From a checkpoint of a small encoder-decoder audio transcriber: encoder activation elu, decoder width 192.
Rows from block 3 of the text decoder of a small encoder-decoder audio transcriber, named by matrix and row number. Rows with one number belong to one neuron. Each number is 128 + 32 x the weight over its row's rms, rounded and kept within 0 to 255. All counts start at 0. Numbers have three digits each.
After each neuron's rows are labels from the 100 texts, of 14976, where the neuron reaches its highest value: "fires on" is the input token at the peak. Only what is clearly more common there than usual is listed. The data: read English sentences (LibriTTS-R).
# fc1: MLP up (decoder.blocks.3.mlp.fc1.weight, 576x192), inputs 0-191
# fc2: MLP down (decoder.blocks.3.mlp.fc2.weight, 192x576, transposed), outputs 0-191

fc1.72:047113145104156172127108168176133122137162104200140118130068162140203154168159139099131128181158123090177124112074099069126193126130136114119099136112073128108131160116132128121101152123155100149116087099104139145088180156178182126120137151181184173156112142106173139104173066090152152093156142123088137063134109128121113143086133092158085086170132137156059199154160112140149158178073070134132112086140092091168121175067124117189171149159152139145125109179105137119142060130149079177150129133104127100143102042085125145110110135107138082117121106133139129146105153162134108113
fc2.72:074121104149154097189139152169103165108131132147055077145100125156194081133095157120159126126083154104164124122145152140106078145120128095122031115162146118122142124104138063112138130166187123110128100121157114105170107221128139109110174115162122120168158152115162116100152050084106172137128172109075136106115144059117124125096110148151146117105145124121144108142096079119136126099120118120083169110180166099121150161170152134063092097126118243159174138197152161140173063138102128154144082118089130136168121097118138199103082153119081111120154079131149131092133150141180108124
fires on: "i"; "u"

fc1.277:173146205072151194088190084127142096114119120194106099067034147093169168087132102094151149144139097164106108109137118065146150153164143090099181143143161095107112144152137140135110161137209120146140105110151179115103106160175084116119155107149130103205116112125128151090097117131099156139189129108141129127110142096129117193092166130154061147129130116198165129168140150086144080111150088158099151111090170148065090161138115079159134146072121163117073120129106178085181134086124171124139145166102112095128115115115095112095126132133109129163068106142148190120077110119110137109
fc2.277:131171108096136124080108127134137131118129149135155171069140138137054094059148118102139193103131114088130140171119107119183148107160119123101095094141092126124164152165162188173112177093095152110156193108121129123129178150155086150157114094116121117137181104158094150108100169138165103106161123115158169063156089136073107089120138101120154127107184107076097179083147160165188087131181194090126073081154103144135063101079091183083151182160184150153162141119095086116084154123113181133150169176107130154142086110184132094116121110138148130108143124123143088117131061090147088166
fires on: "i"; "u"

fc1.210:161154078134083089165093141103115134145115141134077139093138126090158116111131126115171134132164106129135148122120145130120113151108121130133131146127110133126130134164165132142156155092164153143128102165146074137163091141175161137099146059153155093160082149158100085080223130053112172065162092125150146057168118123091111156091124095193128084088199150112139181137170136152142095079154087137151120104145078095137142181142144185153133104135083156103151089100169083129115095163147171120170088100036130106096151097137097140194111153148112077128056150175081092118066166181127121151
fc2.210:114097133129108160140142136124191146122155109129141142147092122124095133178132118180056106161091083159110085159086117171155145161144173106133106126110115155129091078157126129129122064199048123137103107133115114178146120108112081144120059123134105106075132097154044087132110062148098132149204118156120169154088095136154097107106162121161138100133161112153069129129137122111129185176129147125235133190113128181132169086111143088056177123174134127164108118075082193116143125127096068127140167087185077158137104171119125118144107137131175152141137116143154115119119096082136115096
fires on: "r"; "e"; "i"

fc1.293:147128154087118097113120137104126145169084073140102132089114120124085126055132154058194177113109076119103193125172142102141120112138129162096162126152142122155140072185170131136111094063131134125131102178118185119160138101170124142123119119120130130125076166186124140091161125186114115138149184089173166161145138147131094137139120078096175166124106122146102110144095189102124138125161140115164085087148081108107098155129129090147155105180131067071076075153106163116077180125123152114116159144139244086141095080165110140133150117072058122119066093127090172148148135169128148109
fc2.293:126114131158147130163144133119115214102095108128095153156155096146118058128092142110119102068096156089103125151144200170094172134142105112154095070146167057112091101137117114142098152099102136106155134139143194130202118179165066146137143100181120152091075139103129041098145135096106082141151124087230115107066112103099128118137104185129091123120114125145128072132174133167155129094127112173150146113193113094104134106134136159109123091150142139109160121149169215110100119137064113123090136096126114142102107101127107115114111105173157128206162216140160149134158147124160144132
fires on: "a"

fc1.518:183133133110166132123169147159197157149116152157062166072072160101118121090194137129126191081090094185157119070151062113122127131105156104107199109133118171118139150093174116120110155135152086084080116078143156091073118135091162172122141144152149132158120150113095149157133124150124164113189139125112134113124128138142104168029136139116086124123092165124160112105139145126076082117100131132081131148133153123130138137163176116145122155158113130123153123163123123133103178085107081099163154164047161195115165144156140120157136179062023077153160116145067149138154123125140165154
fc2.518:123122103112134101155177204122163121125120181153122105161082162186170175097168098071185089090150155163154190193165118156048150138144133129160165159135107150156157130114124149075074168091144105149096085103090104150091126174157116110136122095162127107136121155176183145153128133141155185089138089113135076096167098117097105176073102099167129159130135165165144173113160139128094098089128118122105145101103175108140159125139146153155142137127111107084097132100085140115114175117092126136122138140046135097114154095118142117166103125129059088103154147163026107130122077145046081120
fires on: "w"

fc1.435:112115150107082123151124108160115097123113102180071108134140086157150129160132157127108092116078142160120184144157113180052131086093111106102147178117127208134157150122104070155145164134092108107109117123141121105096241079148117143081178132087137158122105135082136163179101115069070125139163153115108078137137194115102100155124160142143123213126125062136122117167047127115174127162096107124091117107147133051124163138120106105113112115125173188092103133114141135158133096128159124158127107073132172138138123105135114137107102145147108143111095046091173135119162183128038153144
fc2.435:060140140124077118123131156095095126121130180095164136151115162148123138158165139187124101215149131115153170107113121118155129107127195186122058172098099140097142112092113153134190104161126150091127125097185119151080099153108148067112045136104110101135123097119118114155162058106157097112083093172098131117106189174155065118116121136129162114093094133107101186120161104101124145131124149155141166142109124151149125138145067119117153097135165121178128145135113090129097165130160135161126144119147098086095180147160117098143107152199164255068114146141140103130161096108151090097
fires on: "f"; "g"; "o"

fc1.193:106168121142177188105115144093107109159117110120124122150143146142149136143138145138144131113130118109108132148137035147056078149093113097141140129177108161184131019123124088075024136157107104169119108133107139083172075099098131140148185138164149112133094183180200125152153121146169115121151185187157132132123120121107179129111057081117102105170146108140097183150167132101130172125118108142159071091168145110101157149147115102114130151171102086075114187143106159123104106159129132132184174113121151153188153117118112139088148107108128054136122073150115177100127185124099093110
fc2.193:114116110136125103097137107105133143182179125075119126140174153133144115159171164158093125139086128122043138039155063136100164082118098096140064209098117170086135191123079108107132126170119159144117067105204118169125165142090153195140144185133132161137153141115091110187146153107134123053168168097150109175151178128158135076158134087053086109067067144123119142145143069149127141119117123111086140119102104178087149136153113134168170152139115125135117160164108087173041141145127097179127119157123130134071141160099121108104146132113173113115144154101150108110130132130154149125
fires on: "s"; "f"; "c"

fc1.203:151105120086117116079157079131195131155123119118096119125126091050115136141132133091132147089124162139109125116146120051115139139164066133073140061085134142126146132111193118103166120126164111195170101164089174146135110170139214150086164119118104150111090143149118105078136072159109169141156219168127130053156181084126123155161157106112102088128146091107079147127103112145074159120161114090115080172073178118096141162132085141136129139164132114143078097127173110070091123134149134109133104131161182126154086172125102122115113110084071159108130109173116102151089127184178073115
fc2.203:122097099110105204179103079126118156172082067093108106101172109105117075190110139150163169096135131071164164091150169103098084130104161127130127166144159158156111090199134103097156081148166152195098113119158171082141146164118148118115174113143125108131151156071110149126125129061122133154125114085144088136141180043155178188132122136128096155096127101136143140091074132149165093142113071098116083169145144093122124141166113100101082091087149069141092138138195151172104138177131082121076108092121133115097150159127172124113171155134125135183073159171174131118182115095109156114
fires on: "s"; "p"; "u"

fc1.30:137127167114108158100137145126145112088149127166076118116078214097222113096104151131109189156137148130149051119109127036116123123149117093093135070140103146099139061088136152130156190100182107176104116152102150122135133136188126139136149168134114146195148117121122148157129160088093206154177139137085164091131120076110162107131152095135128095125189109175096101151174150150110155111093094138137120083110097116041128157149131133130148113146138126123107091152132140116186132170135155165148142100088146101109177067111105095039098128046149112139120089129157156145089148177143134138
fc2.30:080137087182082091128136156116105137132101132174113126105140091142121123128158108133138135140134119110199154119178177156165125100170150141128067161130145181139120138136100123152162116165109178106100187101146116159096118142099152040101125101106070122118119160150145121140124088055086101155106141077113084109170110203085107100097127135125144172160157128088162162125094112108180103132182138103121105155162195105147082108098118123039098119088223165150159101174117107140114106154104110103165115146098176134168158103175096146172128189188136182097094137159103096109193106101132089129
fires on: "e"; "u"

fc1.344:118070142139135140080111125145151057149139116135130131109149165097164123103162196069120088134133096132159131061094133083106128153171070155038139094168105154047080152111146087091114155142107050117124133148126078122109142143169180141142185128084150149161133147102151117120198124145098132088162122152094124063076166160098101116113140129201077115121073169141086169137171136114110138138129107070117118110134118147133117194106095148138211136121175175138105126113119182100121068208108087116122134124102141201102100146123161140120120137141097157139163117178087135128110131136108134160
fc2.344:126121157130127113096140080188071133157136121163163129132143137102147117137136135128131143172116120141127112089151094108144129113087145131091102162128153149076180141125105111148145098155112104055165117112176171130138076143124136083166069182062134122138161078094086137172101128101119053110139111104107154088145150102122160125139100118086158101157063165083167135113158115142144164149100096122069177093179083173135109126158187090087141156132085116147218107143142179109150140157069123114143134131147128149082082164091077160164136191171065200151085114120098172117121100156198191139
fires on: "i"

fc1.380:155141196145105187073113107131103115111127136106139160089089185068161160130132177093102134152141107120163080112103098054106112130140103105123183129155064111090103147121201125109141127116170107165153108156113117111119112164138190111103117127114147095195105127105172157149165092128104174110184155145117155062094121090124111090090164149196129126138161117138116183166226148097123136142113101131090128162137116127150100161066091141114177160156122098138125057127157196154166047134142144150195115127132104161099061166150128104106110110155107122150119099138123131110069129153079069146
fc2.380:117135131180080115148146101120091112112140129115179123127183129095167133132128142177145113196131111132148110117165158109178101145137125141097110162108145115097137133104085126194191104160101130073134197086148129162158065123115121040150053115077066103096158087119189129139082129052121083145099109104081129134177120179076129073125090152075137111134123164127207143142133103141180149125104135134128177134149159158150124119141160103082100140128153138173206125118134109113185116163070157091121137125164130135141137125139072134144104218162120206113112115116101115119120115076172151143
fires on: "e"

fc1.319:157147128085120114092095131180094122154158088141149143112116122138149115110166154042118180111175080111190126096094130100155142131076127132050208117113173172100174115099174174141108173142091076144151142111111168121120101115136141113085124106134165167164134152087169109148137047107110167147092114118086146073126133109157085137144181159124140117166103123111087232130157159091103154126129141155133111117098111131109123159111165130137156136152126160127105140143127107124162111166149169124210110145085151132171118076093127195133106121110091095123097066153174100075117162148028100162
fc2.319:099117157090112168118078093112119080115080108194154150090124181108161161151139138175128174185135143146118112101117180151199126176101163144100114082166101140102119114069152101190155174142108114129139141114145093120139098173139162092129078125081100120107095102075088133111115125098104112137114088090138183114150145121153157119175098134096121057132111043102109121130123140096182138157090183143103119115156135176114064124167103098099156166125121126153134133106148076131177165172187125187143120125148170109159087028186113149126123179136144231114110122098158143138136106096150129133
fires on: "a"; "g"

fc1.363:130185127073150134114140122140093082155075177101170197121105167115117097087121082063127181156164124112187095138118123165111060149143167139085171118118142128142152091121111153119042148163101133086141087135128149113123054109145132156099128135182173128176146044121155132132141108140159122132080094154089168138085108085113127160139128115139137129146090131115103175149174177099156141141136094158142120135144084061073087116155134140129114156098103177128178184084124113143147126100156170091113175152103174144140112096155111169107092154123052166139098112108116153184090189199136076122
fc2.363:115109072097132133128115170106109094147168108124129051137145135120155194101153110134150098138112170169081160122092137165128109181124086121116099146098099096149099186109060109078102155138108074174139087122103103160142124151073136155155147135124162144075169148075085175087143184135068186122158102129104165145137112133147153088247150139178106130145139148131089116167108127102104099168148174136148128126128108148153159159081100117064147142077125136148090087142143094118182092190116121139141150138115090161066133059123174102130049107173194111108142128119163145136127086173125136110
fires on: "s"

fc1.227:146188171155152120148119180125134100110060088212117126081107093100154135151113150107118118143163157093130132085157114076144108103121091111104163123193121149085121081069156164107097088109166096162134120138143144088126089152123143105145161120120138135158059172135165154101100118152108149118092140155144108108096122122162145166084169122107054139206095115135150091148109182128074129184125153136095131117136175094134091116126160100175131187163070068064091122139135167104137116146140102121186070021099157092158118102152132149109138099093087109159139152155115163080122187154166161157
fc2.227:158134151138126129173147139113116113124128121150139208096212134109094082122103166088099123089155144106163111076133153130136046191095129167060161116183179156077140128155178142158186025135081101136103138115141100118189110129203162088098090121100088098159111125125183119114092135116161102147120113170067128084113161135109152169149152125137124073127106150128139109067121148128133138110092073176167162139137152098094139103114174123125123170134156080105112120087168138133153163184123141111153063110122108102122104179116170168138105159093063158157078112160103124121128172117076135140
fires on: "m"; "t"; "o"

fc1.109:124141124139110095021182149128176181105125108228173166051089136115133107108143125120140170096174133131124164152188087094156159070151117100138141077140150144111072162120139145132143103108147154137147135184123169158147129163115153131079111082124109133190150162156117143120161106097086138095144145085141141072138121173141100109110094103157098122166088128081155090102098157064091114132096131151129073099088117108078154170143074124142123163114175121134113109211099155112087149119130115118168097175097162074100083104138114179129170126068155108122110135118067179112150140188131149132
fc2.109:115123092146066143200112103070141160089089133108099115152163085159080053153068139145091089100098142119170153178152206134122107157176140126118106098122195135123122129157119113138102116149060147095083206139096111113142175083149121128090114060190116136081130108141135087119135118131154087200122185103127107124095087141103137135114167183181111143115209150136123134133122121128182172113132095101185152158189131072154151064099122156100103090118194128105180127107111159130130075150098155133127137113145112157126163157117155144143100156113152096150112161095129125128185112066103145113
fires on: "a"; "u"

fc1.392:178157166089116134102169077096067108121137136144111136118126141128159155163095149091150190073128138118117169125103160150114111106084093156105136122143110173143127130138146105126166151128158149157086136135109111079141123173172081149036116144102141107139117136129205144115115080147158197154110148125127100100088150087197123140124104099154152079100147070086133136148093104107142147127151197116131130125067149100038008187149123179152122124143036107110141167147089132141138132152162115095176138111086163088145151143092148137114119090118122137109121104068151117092168198147102096162
fc2.392:121132182092126118140148122109081110130081129168127080128137135108163088162110190153163182175087078082122099073169136103170101097156078145122104118149113108089105068108137118161161150104197143121185145075172157109103125100113136106119173104126104104200179066143142185149108108081126119126093168190082147131126193137129155078129157172021154098099158094139133150149087102154184119141155160118093112125165149142092154115136136163110104122097102183151148175091129077136151137149165169173144148107134132062176143100153096138083131163122122197106105098088149105105140165112123138151
fires on: "a"; "t"; "s"

fc1.290:155152152180091137067160138144088186156074109127189128124100169076154074144125119065117148128177121119186109065178134069137068123177177126124102119146139149147152128112131180075156118135146121160086174119140133111085073144138152130118156161128154129156114077137159124164100087111115142097153168178079108106074122184100089106112133123143121138174086107134159125151181147065124116116168097135086128099114137132095089124129116148135183127153126138115173035102109176150200111134113054114122152143096123164162135120165081163140138114106070138126079123071093163147185166136120064106
fc2.290:113165112095083156126075139161143099133166144092121118161118110116164151117134100169147122217073161182137124186087098120150134172123116131065091128091107174146173135167188116101154136172078123105138144134078138146165161093131144116126047097104154109111159111170151108162128104139142154209138107096063153114150101096092161137134164117109138152124216098063124184118098164177112174157092177129157090107125115129143114117161081106120120102102144142159160161102128097093164139119155165112124143107153139126101089117142135124096120188087162111072089067112145117199097048098116188107
fires on: "s"; "'"; "u"

fc1.550:061137128171107165124129131149163132141117172111095079170106154149159161177125147112149170135119162143135096161105103085137152158174092080112117085129081128156109094137186095111138153131134105154128106104128095051093115082119171093114154108148182138128123165167139151081152140073106147172172226153188143136176125097029107093119107057140167120182164141136106074170139086142120111153107158097083046111155131113142116109162096144167107111112153198132050114115133096130115112168082151181148141109144173109124079166138156138077153136118149101165148097108142154120142139121087143174
fc2.550:117127103163150121103121130160103139113123129161134163150149071137112110136169085125156112130108204079156166198141218158132141152089139123149115122122158131147186193126185130115158124106113139052131157101100175101094130164160123109155093085116111135086145145115093146122096119105138143120150074099169084080112093116073105156107061170181128152149130109115178109081119176154159101089065131077116114169154116039173086103133144139090130183115152099202136093163166159091147131098077117124147154160093107127075100083182140108149154157153100148155140198166094110119143084094105148119
fires on: "f"; "e"; "p"; "m"

fc1.301:066148121118115105141111164108151084086124150101130132109040205084128166113155142139185165112175098174138106155153128096117164138179121110100168159119134125129107086102084147130149077087133109103156087109148077136097122106115110156119164121161162106160103111087159179079179161095155132120111092123118112123195190167111129080113131118153111125110168132129104118162145060106157101120119151131073117041150164111135143104182107133133081091136135152146155073180140121112121060182153204150140103148092164036138090150123142157138105082123086113139138102127106147101037161172150137155
fc2.301:125083154123150150158123158159111125146150098085104128146134111112193106186127129146107128191074167116147082117121146132127085164053136098103138108132113196086152135167160116109175058132091107140148116105122136146151132107061156095135097151070141154129160167121124139161096140148104113198131131147089126151065117078118170148088176193094100119130107087104135094080102171183110140160105100098157097187172129114099115105153151113077129155058116100165141131068170139194213164112131153129164050083139115177117141178084134123115147125113139148140104119152155142195152136099072096110
fires on: "e"; "r"

fc1.527:151109187097119093127146129235166147146162096157083136109081112101163145091085131130132123127147103156054126108122104173133144079131154139105088122178087187136135218110176141082115139131091052132100134137104162131114141182115137117084153124100134160162087213107143158145187142147098169097146142085111132147101133140170115134144122119137123135132108124102112119149100167111126082199130113155092145118170151137118105191160084072112196069118099134097098114192120119125232095097140147111113097114045183154095129109091100146129156120109131111136135092140116167153107113150142170103
fc2.527:107076119163120101102134199169145178192154077162125135163106122096130155129169087135121173176100068137114088131130108145141137098127116065135092141115097097145133191074128149165154113118115153116137138123144193181137113127050063142144132142088085178116133169145014148151125115132070126120145161084124128140132086205138129059165113116091143156172141149112135109131088146143146103172186101117132116128110113148116165111099110115060115090082150157174165134133127159157121119088077128077128142155113089104126177121138057100127150145147189068120138111184154125129138101127178075145
fires on: "e"

fc1.131:081110162140099136140137116104111078197137114068111160161158073105117143116188139099115101110091094164142119110122111128139132100125095107100173141101115183119120145148130076086099083148165086153086116120111082108105171081159155107153190096105096177148093131163169169157125092160157125154181165150102081089118163124122140159131125128190115161227123137135074181152150126068089194172087160051100140141099143152177148142111119109129131144105126137077116086171134176157131104141126108163178105070178168166137111155123131217146133158112112156102138116138087127116143156148047117156
fc2.131:139152163132137159131149143216115189154137156083149123131158090096168131166173096131128145154139072126154154142171089121155125103106166164100124175088116162165150169210148172118179088169138153075107123089095150191109059139100096119091042114099087145130165171145099131176091087135097135161143124145087115130092124095113136174067123152113106138144127133110169155062105169226095155160127099098161123175083121113125076138164120122108143155081127063112134159087087128167110137076089127064125114108133131139113124209152125076144101159139130127106110117140124143139151120111108072102
fires on: "f"; "u"

fc1.402:154176224113133144109201150145168072108081143115127154118087108132130138102132155101098136088127139136076126120157084161183173148171120069172162138162139121123126110173133071107089152141188149143118092107159153170060116086128106158166131145178156150137101088174131201144073120149099106116149149117143092150127160121112132114161161089109094131120084105093117163141122117082103132139109188098060097052093130161115137181091131123139165140177145125120106109077086183101144144114129122161151122147134155161200095128108114158082114109110119146118061120075048159099137171148079132183
fc2.402:070117075151106143138142140128152168173122181102114160174105062155130132069178111141083105117166116125124173206150118187135122137141157153148087111067194142163069114141114096067122158119082148128037120157098118142105143142130082180109118104179147133103146113154158102151150087100149103105173105133131093112141125179121055121062125070200104160169050187142110133116174148110117152145120096114112146131092109137174150124093109125152151151088182074123138104136097162129180102125100096101143110111103075126105154144101179110156087164155147120130151197174080134104138128116085135129
fires on: "i"; "u"; "o"

fc1.442:128118163099110119181126187148190155169159101121098158150082157089155137105087121112150135107138109117142184118090109048090144080169186120074214124098120156163154138133112143078122127113139127160110058153105198094140167149188110093141165120123073153091136155111114136159139067154129191119095140082073162114137163062113141201149097106130124134162197126104101127125121183110102103145113128111146158097125124114088111125130150078100133104122113080072097098105101138172160145109099069141128107093120137143085137132148117117105121110034052094173094094187132166151118147120139118139
fc2.442:165071098111060121162121148117163210124135090150130131119124127128146076130082110101118109124128115100114156151158114117122156084143129131100128129097157116145139130148057126178113159157107162102132142179095201171205107152118099150180131149167105149111129134103102111105198213065086133167191079063194125112133088138093138121108149153090123163137120163140170131124169143133132127092127081123162123105158109121126163132130130096107086103068183131117119083144180149137095097148056109111082143161118128093077099074144098089102155177157141059183082154151150187125148093143157176142
fires on: "e"

fc1.33:114157187148148102073144098112231114130115148133102147107064121123113164087177099129125224135119145149115177161126104127161131190134159098107159049107117180131102142185135164122089122125111149141134131165123187114115165106131118093122111121142207138178090153185143120089150117145093142130132129122154135134110139141158104196078113083149108165105109161089149127187148170084099134136123146116097033082111079130124155169143058131173133103144146143116034122118124116110098178125130132142094147132119171148129107070129117165073166137096105106144106182103106200133113160162128125147
fc2.33:139089156117151143156139123102109200100117155111159132170125077115068061144098161153096117124099129100068069151131153143160169126126123100181069104113159114094113086150066106186115173116081149113152123138155148148174192099152094189171062093164123104104142073140083051155128144117129052119180152123181130129108140127107101077110169158077128114077090111110105126140190127187145160124139116145141133123194108145083151097110136150118136065153123142129150156071124182133084149112083124118120149103184129164123097148152101108125162144132155182159114208106159134129171156099106149147
fires on: "m"; "a"

fc1.308:098143152074133154154114161117140101154099164140144120167140081141081138071114105072148126116122133113149153193130163100138187146161101106102112094139128147152156117126191119151142132112160142150121152139123130085125125165129178092063145076096142114108091125222214147062159099145113118129078156151151130120153117056100103111074117118123146127167156094123054196112083164118157093122122126152143116138147164025119077056093092165139159178150149105128112095094131116176153086110182134139135121112125095173135118126148125150133161136095074117036092120144144093155101122158054128122
fc2.308:100125075161156100150189124149107155120166163114076099124158158112183152100125154126154102087177085105132132103173195148115109129138106230138128144122109113106123183108106114070166139123144123092078148093128105125086100172145128128140150115137052151198118150102180137152115151064152127127101119170106094114144121161122118106127090199179092047090130206155202134088117106150114089089127078086090173119098114110145152151133131148141110147094091151122144127153170081100158067125098168114115092126093133134124182152113143130168059164168088120129191111152107111112074169124134135161
fires on: "s"; "u"

fc1.3:145126145097131118094130173198144142117096132171161180147098142153123102118183136075121191131157118159115183095175100147127119081093207128144121162170145133126091135099100133113158146071135169119113099121144123138128120162128094187130108143108155115153130120184109138076138120168065166129120138110113100121144155154073140210134150067116121181161147041072099182090145145150078097153110153171099097087084146101106100141134190117088122114169118055102160106123123125150132153121128110154148044119096207092125078142146110116129140164136114109139039106176118142133154179154131078155
fc2.3:111186214101174178116165153187096116100083096195152105164143156095163175131138094111165124110113134187085158139143124180152156166104110119172186100201107100156111117137117124140105167117168077097142108118115153111136032182148115128195113080150099119123123159114136176091093148164057102118135147148182126132074124102109173146126119147120071107139104073118141071133138180173114165144084133149109141152107099103130106135164100149153159158163058106105071182070093148110173144107115119120136138113146139171143106071153132089091131083147140113117144157085134182131105121112115099105
fires on: "m"; "w"; "r"

fc1.416:132140167114162173114086080111116081094120108113104106052092169116189159156076156142159169127107156109160151145154096060081112084204100073109136107169130095144182111126136128143102091113180131180102172137091132129138137167170141108124138159176123167159090096122186169118161098170163190168146137090124127087129198098132152097101170123098116105092165089133112120180137115082122179107147143063094104107119145123090071180153113134205092115094121163090096119150104180147185099126111176126122168134100153097074089104128127117114074139061106122133094115084142156115098129100120130134
fc2.416:134138095147144101170115159080135147103085095093128124137155103135051027150091127184154113101090127059117154164153177121121104132135175191131103071124183105170134093169125159136145163093126211144077126119109147093081173108136132114194170106138131121110152096117136146090067173109183120127164101104182141117125127156107113092157104160121155153113132134162077126082107139094155059096168100126117107125186108076126120078129118143106139149136207118165100070109191075149145169129143161142111148146125106077110123082155173114128132174137120213157123134147135122130143092094146168128
fires on: "s"; "p"

fc1.123:146191119131129134210075142156128091085092105128145096116135133176112153099101122129144141150124138172148141181102165164071103160153139152158165120133172150138109151128158167089101144084128123120095169157091079099123150163159110120117107080158133106146144155134200164084125099152168197128098133166109104129205095148153160117072186128151127166089151134118117148157114151134105104135110167155155122136108236073147102175121159186093093127122125172070133164083125143105154085123129117128139121113107115117173115076142196124106048133090113066099089137105071095125074133153102085064
fc2.123:073092130158096118169144165134117191129120096165114139147113068113148097170100143163141113118123106111166100183166166162153098120149133113136051161102133123117127094128097081162141090164092122123103168103127151148129136089097097115129115121157093145083159150152135110131139109071081075157119142099072146150139113110122114087102168159178159127183195224120136140170101098145170138145124097083132203126171129091178147135083170105040059087104152155140228110118112179130133049123055105104140131095133162143141129145133132178168112168126129102117114111131117152067134131103143125166
fires on: "f"; "c"

fc1.413:143135167083139155085114250103140157110088084189144136121099175123139165088163117076124159070165155188135117148139104068157088112123166094143196093185097139152123119086096157128129151119128111132142118154110121080161116170104104143071154118166149131114106129109144133089132120154170139152100174191100144137120059097132124123101101083129082125191121135099157114167110148133122161195067121162146083113123138075075094163175198108169122103169154089104121131064078181140105143120104114118129115121087116085193132087152134120111128131100144073144107122090145177122146168131173093133
fc2.413:133135146108117146185129118083185119159141150170074119111145176164156150152098137111141073192124112107135095079121090077159069125145100059085151098149126166137127039139132104143132084150152120156160178099150183101183127158158086057128129095134144160169134093180212109127134107153132175185131087136069162124083129114131111136132159039122166119136125147108123183111093189087111090142178094142165085114112113129123132152152093136099099116115153169121061127151129139079124104157107090081075139093147167197205153127171101101111142118110131141115141078151131122114166136122112129110
fires on: "s"; "m"

fc1.202:133124149117122123086106215143137133182125088154123122109114159113170114159129127132054224113073164115099122124151070090088106088106194100088080146140066160123135090181154122132110149117150087171100047158119124141133174200145128186144190167108198139148128128136090129103112074143154191140155099060078105119097165079153127142114125105116097152170169030181099127119138137122099150133103176072090117126089160127080129127138156104123158157170154086132108136126121162152122143141171080144159102130111133161114126100145140127118141122056151115159116146118133131118189149137129142096
fc2.202:119091116137123115158131218116174153123118074156106088179092142084161119124161093169089091152077133126167120141167072128082170150133166134147110158154114172163149106107124147120145136162096101164132115087102125162123110103081144101157144167125125097119124184158129099179107126078125112118222133088088120129184074180109126093083188128082109176155147140151121092212164133115130127153133114136130148132135177116129147061115167069079099104118196130155121122088079162171160126102121081110205129156088084080147171093125102107131106170115149070172114110170100127149168110086121108099
fires on: "w"; "c"

fc1.105:121109173096134147129089199113160115161163128213129088099066207105193104140153149117170137119139181098169134137093097096113149120160167074123112127168045181136117099085160094114098146137108120152109102094134115078141169190119112168100116154150167156082159107085081161138142147180108174113143137106114145107127150095078128089092168103134145091224135091128168141158102128131115171168076134095108147131100146102066140131144114109160103156123105083134101118081063132105206148095150081146164119151078144105141130092164188114149143106076122113103180126127114133125170159102106139116
fc2.105:159109139129131119136099135127195102083120109107122110107092173144095139114154088161089082146046164129131185131132056123109160160166147064124123139166129170172227134111151144128113124167069123119100140118121122156163137056121112145217093173133154142076134143119103153151117114103170132125180131128133153148145059141147135074090151102083127161139184145122151110180149158121084111120157095173132121108149150154172172074119126095086083118121179169137119153138083154144107116085154069137176152164113122165152142115099054099081114149095148031150110116104112158140122081095172108106
fires on: "w"; "h"

fc1.86:137112123101136126137082087123147092151128109115137120136085207065159138108138120083107178150126099171148121110166127076170117188119133151080175114127113154143119150166171146123166198094140074139175100129083110160141118148131167139063158167137150131195127125116123123131162099112084188148191126145093188076086105117095129125108145141209113157124169130181074120115236185146135104135157131121168095103129089134123097110106113111091118113168177148120149062132130109207126080128171149194122105111102106114122106068104110156083081136094170106107124106133144137119071095155128114081
fc2.86:117150154166094140134132106130067102113068123118140086109122109112184088160088137191160150156093114105164108114177158127119093164141148155100105136139134098139172080083119097159153134151134110088136182102144168118153067161125112080152096122093076094105136113096147135153078094056142048167118134116122170143144130117106178097070064207082118097113111114137168117162124081127178138121098157120084185153199169117117140103149123132071088130101134192118203162124111119118181104146102143106089170137154191138156125080173099127123134203126112199147146120116136138131156086097158162122
fires on: "e"

fc1.462:152161171093130162075143139144142107091068122206082145137142132139163126161195131128124142170102184145114135158171080092106161136084122103107109112135125189136102073118203069122156128120152162138145133119155103096110099139129150145121129143134172063097067125102130082083153061100123145174113171126135110115132126077115136102084129126078110155165116027147171120172138136147126167162137145115138101168136123066097123149129092086217131142188080114147081123172142170116106157076189117091122110148084150103139117102166106114115133177097163122106204124133179126111156160136131068102
fc2.462:161098136148143183110106125131118167163158120067154070089140126113108127179132135181121088163113094119105133075124091069092127095154197113150064196126142128176141100126114120107134084206115134131103130161162178149111137101086089138153084183153117103088119111111074129154158124115144116119137130094099134162137133148182184117175127129016118127114109084125116138130162105149108135138158125144149146184120110166139140146172093113154102056133131100110125159124125116151060132103157084054080149126160138162120185174126048081127157119124164109151101129117174122192115071113207122097
fires on: "m"; "o"