Weights of a small encoder-decoder audio transcriber: decoder layers 6, 3.7 epochs.
Rows from block 2 of the audio encoder of a small encoder-decoder audio transcriber, named by matrix and row number. Each number is 128 + 24 x the weight over its row's rms, rounded and kept within 0 to 255. All counts start at 0. Numbers have three digits each.
After each channel's rows are labels from the 100 clips, of 14976, where the channel reaches its highest value: "responds to" is what is common among them. Only what is clearly more common there than usual is listed. The data: read English sentences (LibriTTS-R).
# conv: width-3 conv (encoder.blocks.2.conv.weight, 160x160x3, each kernel summed), inputs 0-159

conv.152:104192136113143132134139171109142134171093106150144080180135101110114115138123125086121153119105143137116183144111119150122167136178124117185127138140154160150134131147157096147160175106138131092189135135071116108127150134128134149159134143168139142133090141162126160115104160137115148153075166087103119110153134131115141148114155145166118148132143117118097095122136165151125099153132117150124113131138166134119090134145142119092117130085137128163111158148129125156118135130122113
responds to: the word "to"

conv.59:147130154126144119160123135101149179121124091129129149118124166145115139138134111152092129148113143122119152145112143150159155118123101087138088122092119172144126096159152129124104103158117150114103126106139109137111097150117143114142088114117094138125159114138197141101182108128187111138194147197145115117146157139111112123124116078100128118143110146112153149132142141138115139138125144145126154120121128128080169120082087117164146094167165086122109128153095149130110157130147098
responds to: voice: male

conv.98:102123118124109132154117140108096107119143119144164125104126095123132115157175082127122088105138113162151149125129115141091086141122122187110118122063197170096131104160102137101109110131119195111140126125068134116092144140123110125170134156128141147098150177119115155119108140128130127126099148143125078107132121101105113114135105183147100131143104142111135089110123171165110120135149128107141116131139127084121145163128112130127104153116140089123094129111151155134100158104126096
responds to: voice: female

conv.25:145118149163134090127148104132112138104126099128054130086110161111137143110118110134136129135060122127123166122110111157140148098095143112130133150123107144146085117145162148068120139130140122118113162099136128106108122148115159076110098138152098157106158115157160083159141103152118060087144136144171129129154141134098132120139101112152129156107154158132193136130097127096122129088123106123126131132108072129084120096105113097151121115146137109135143110141133156155109134139148113
responds to: the word "said"

conv.42:135129118108127152162141167161140105152109189111129143163121125152141120136160160115170136135142171150102097146128114103114154139121131152132113125176131126157128157080081125143130146172133124148133116168136119170166117100171136147121146117098126103158114121081120118116146158134157146158126128136098156181141158149152111136122149184092149127170124092134080139163123136145138163139121163140160146137139166125160153158143138116121160174128137163124134142140112099092153103145133173
responds to: the word "the"; the word "but"

conv.113:149107098134159136142117095110161130109108113101124131142156148175142156168106124118074131136142139104107118135126114126146134133107117064149134132115129123139133129106134135133073067176120145147095100094128101101095084118097124126125072123099095134143126125121148134126150134115156128147141124135125134137117156128089112106125085079118120110146115139102144138111137144118126135132117144112115149130141125103093185126073085066172167113142146089094118071129123132134071130125142094
responds to: voice: male; the word "was"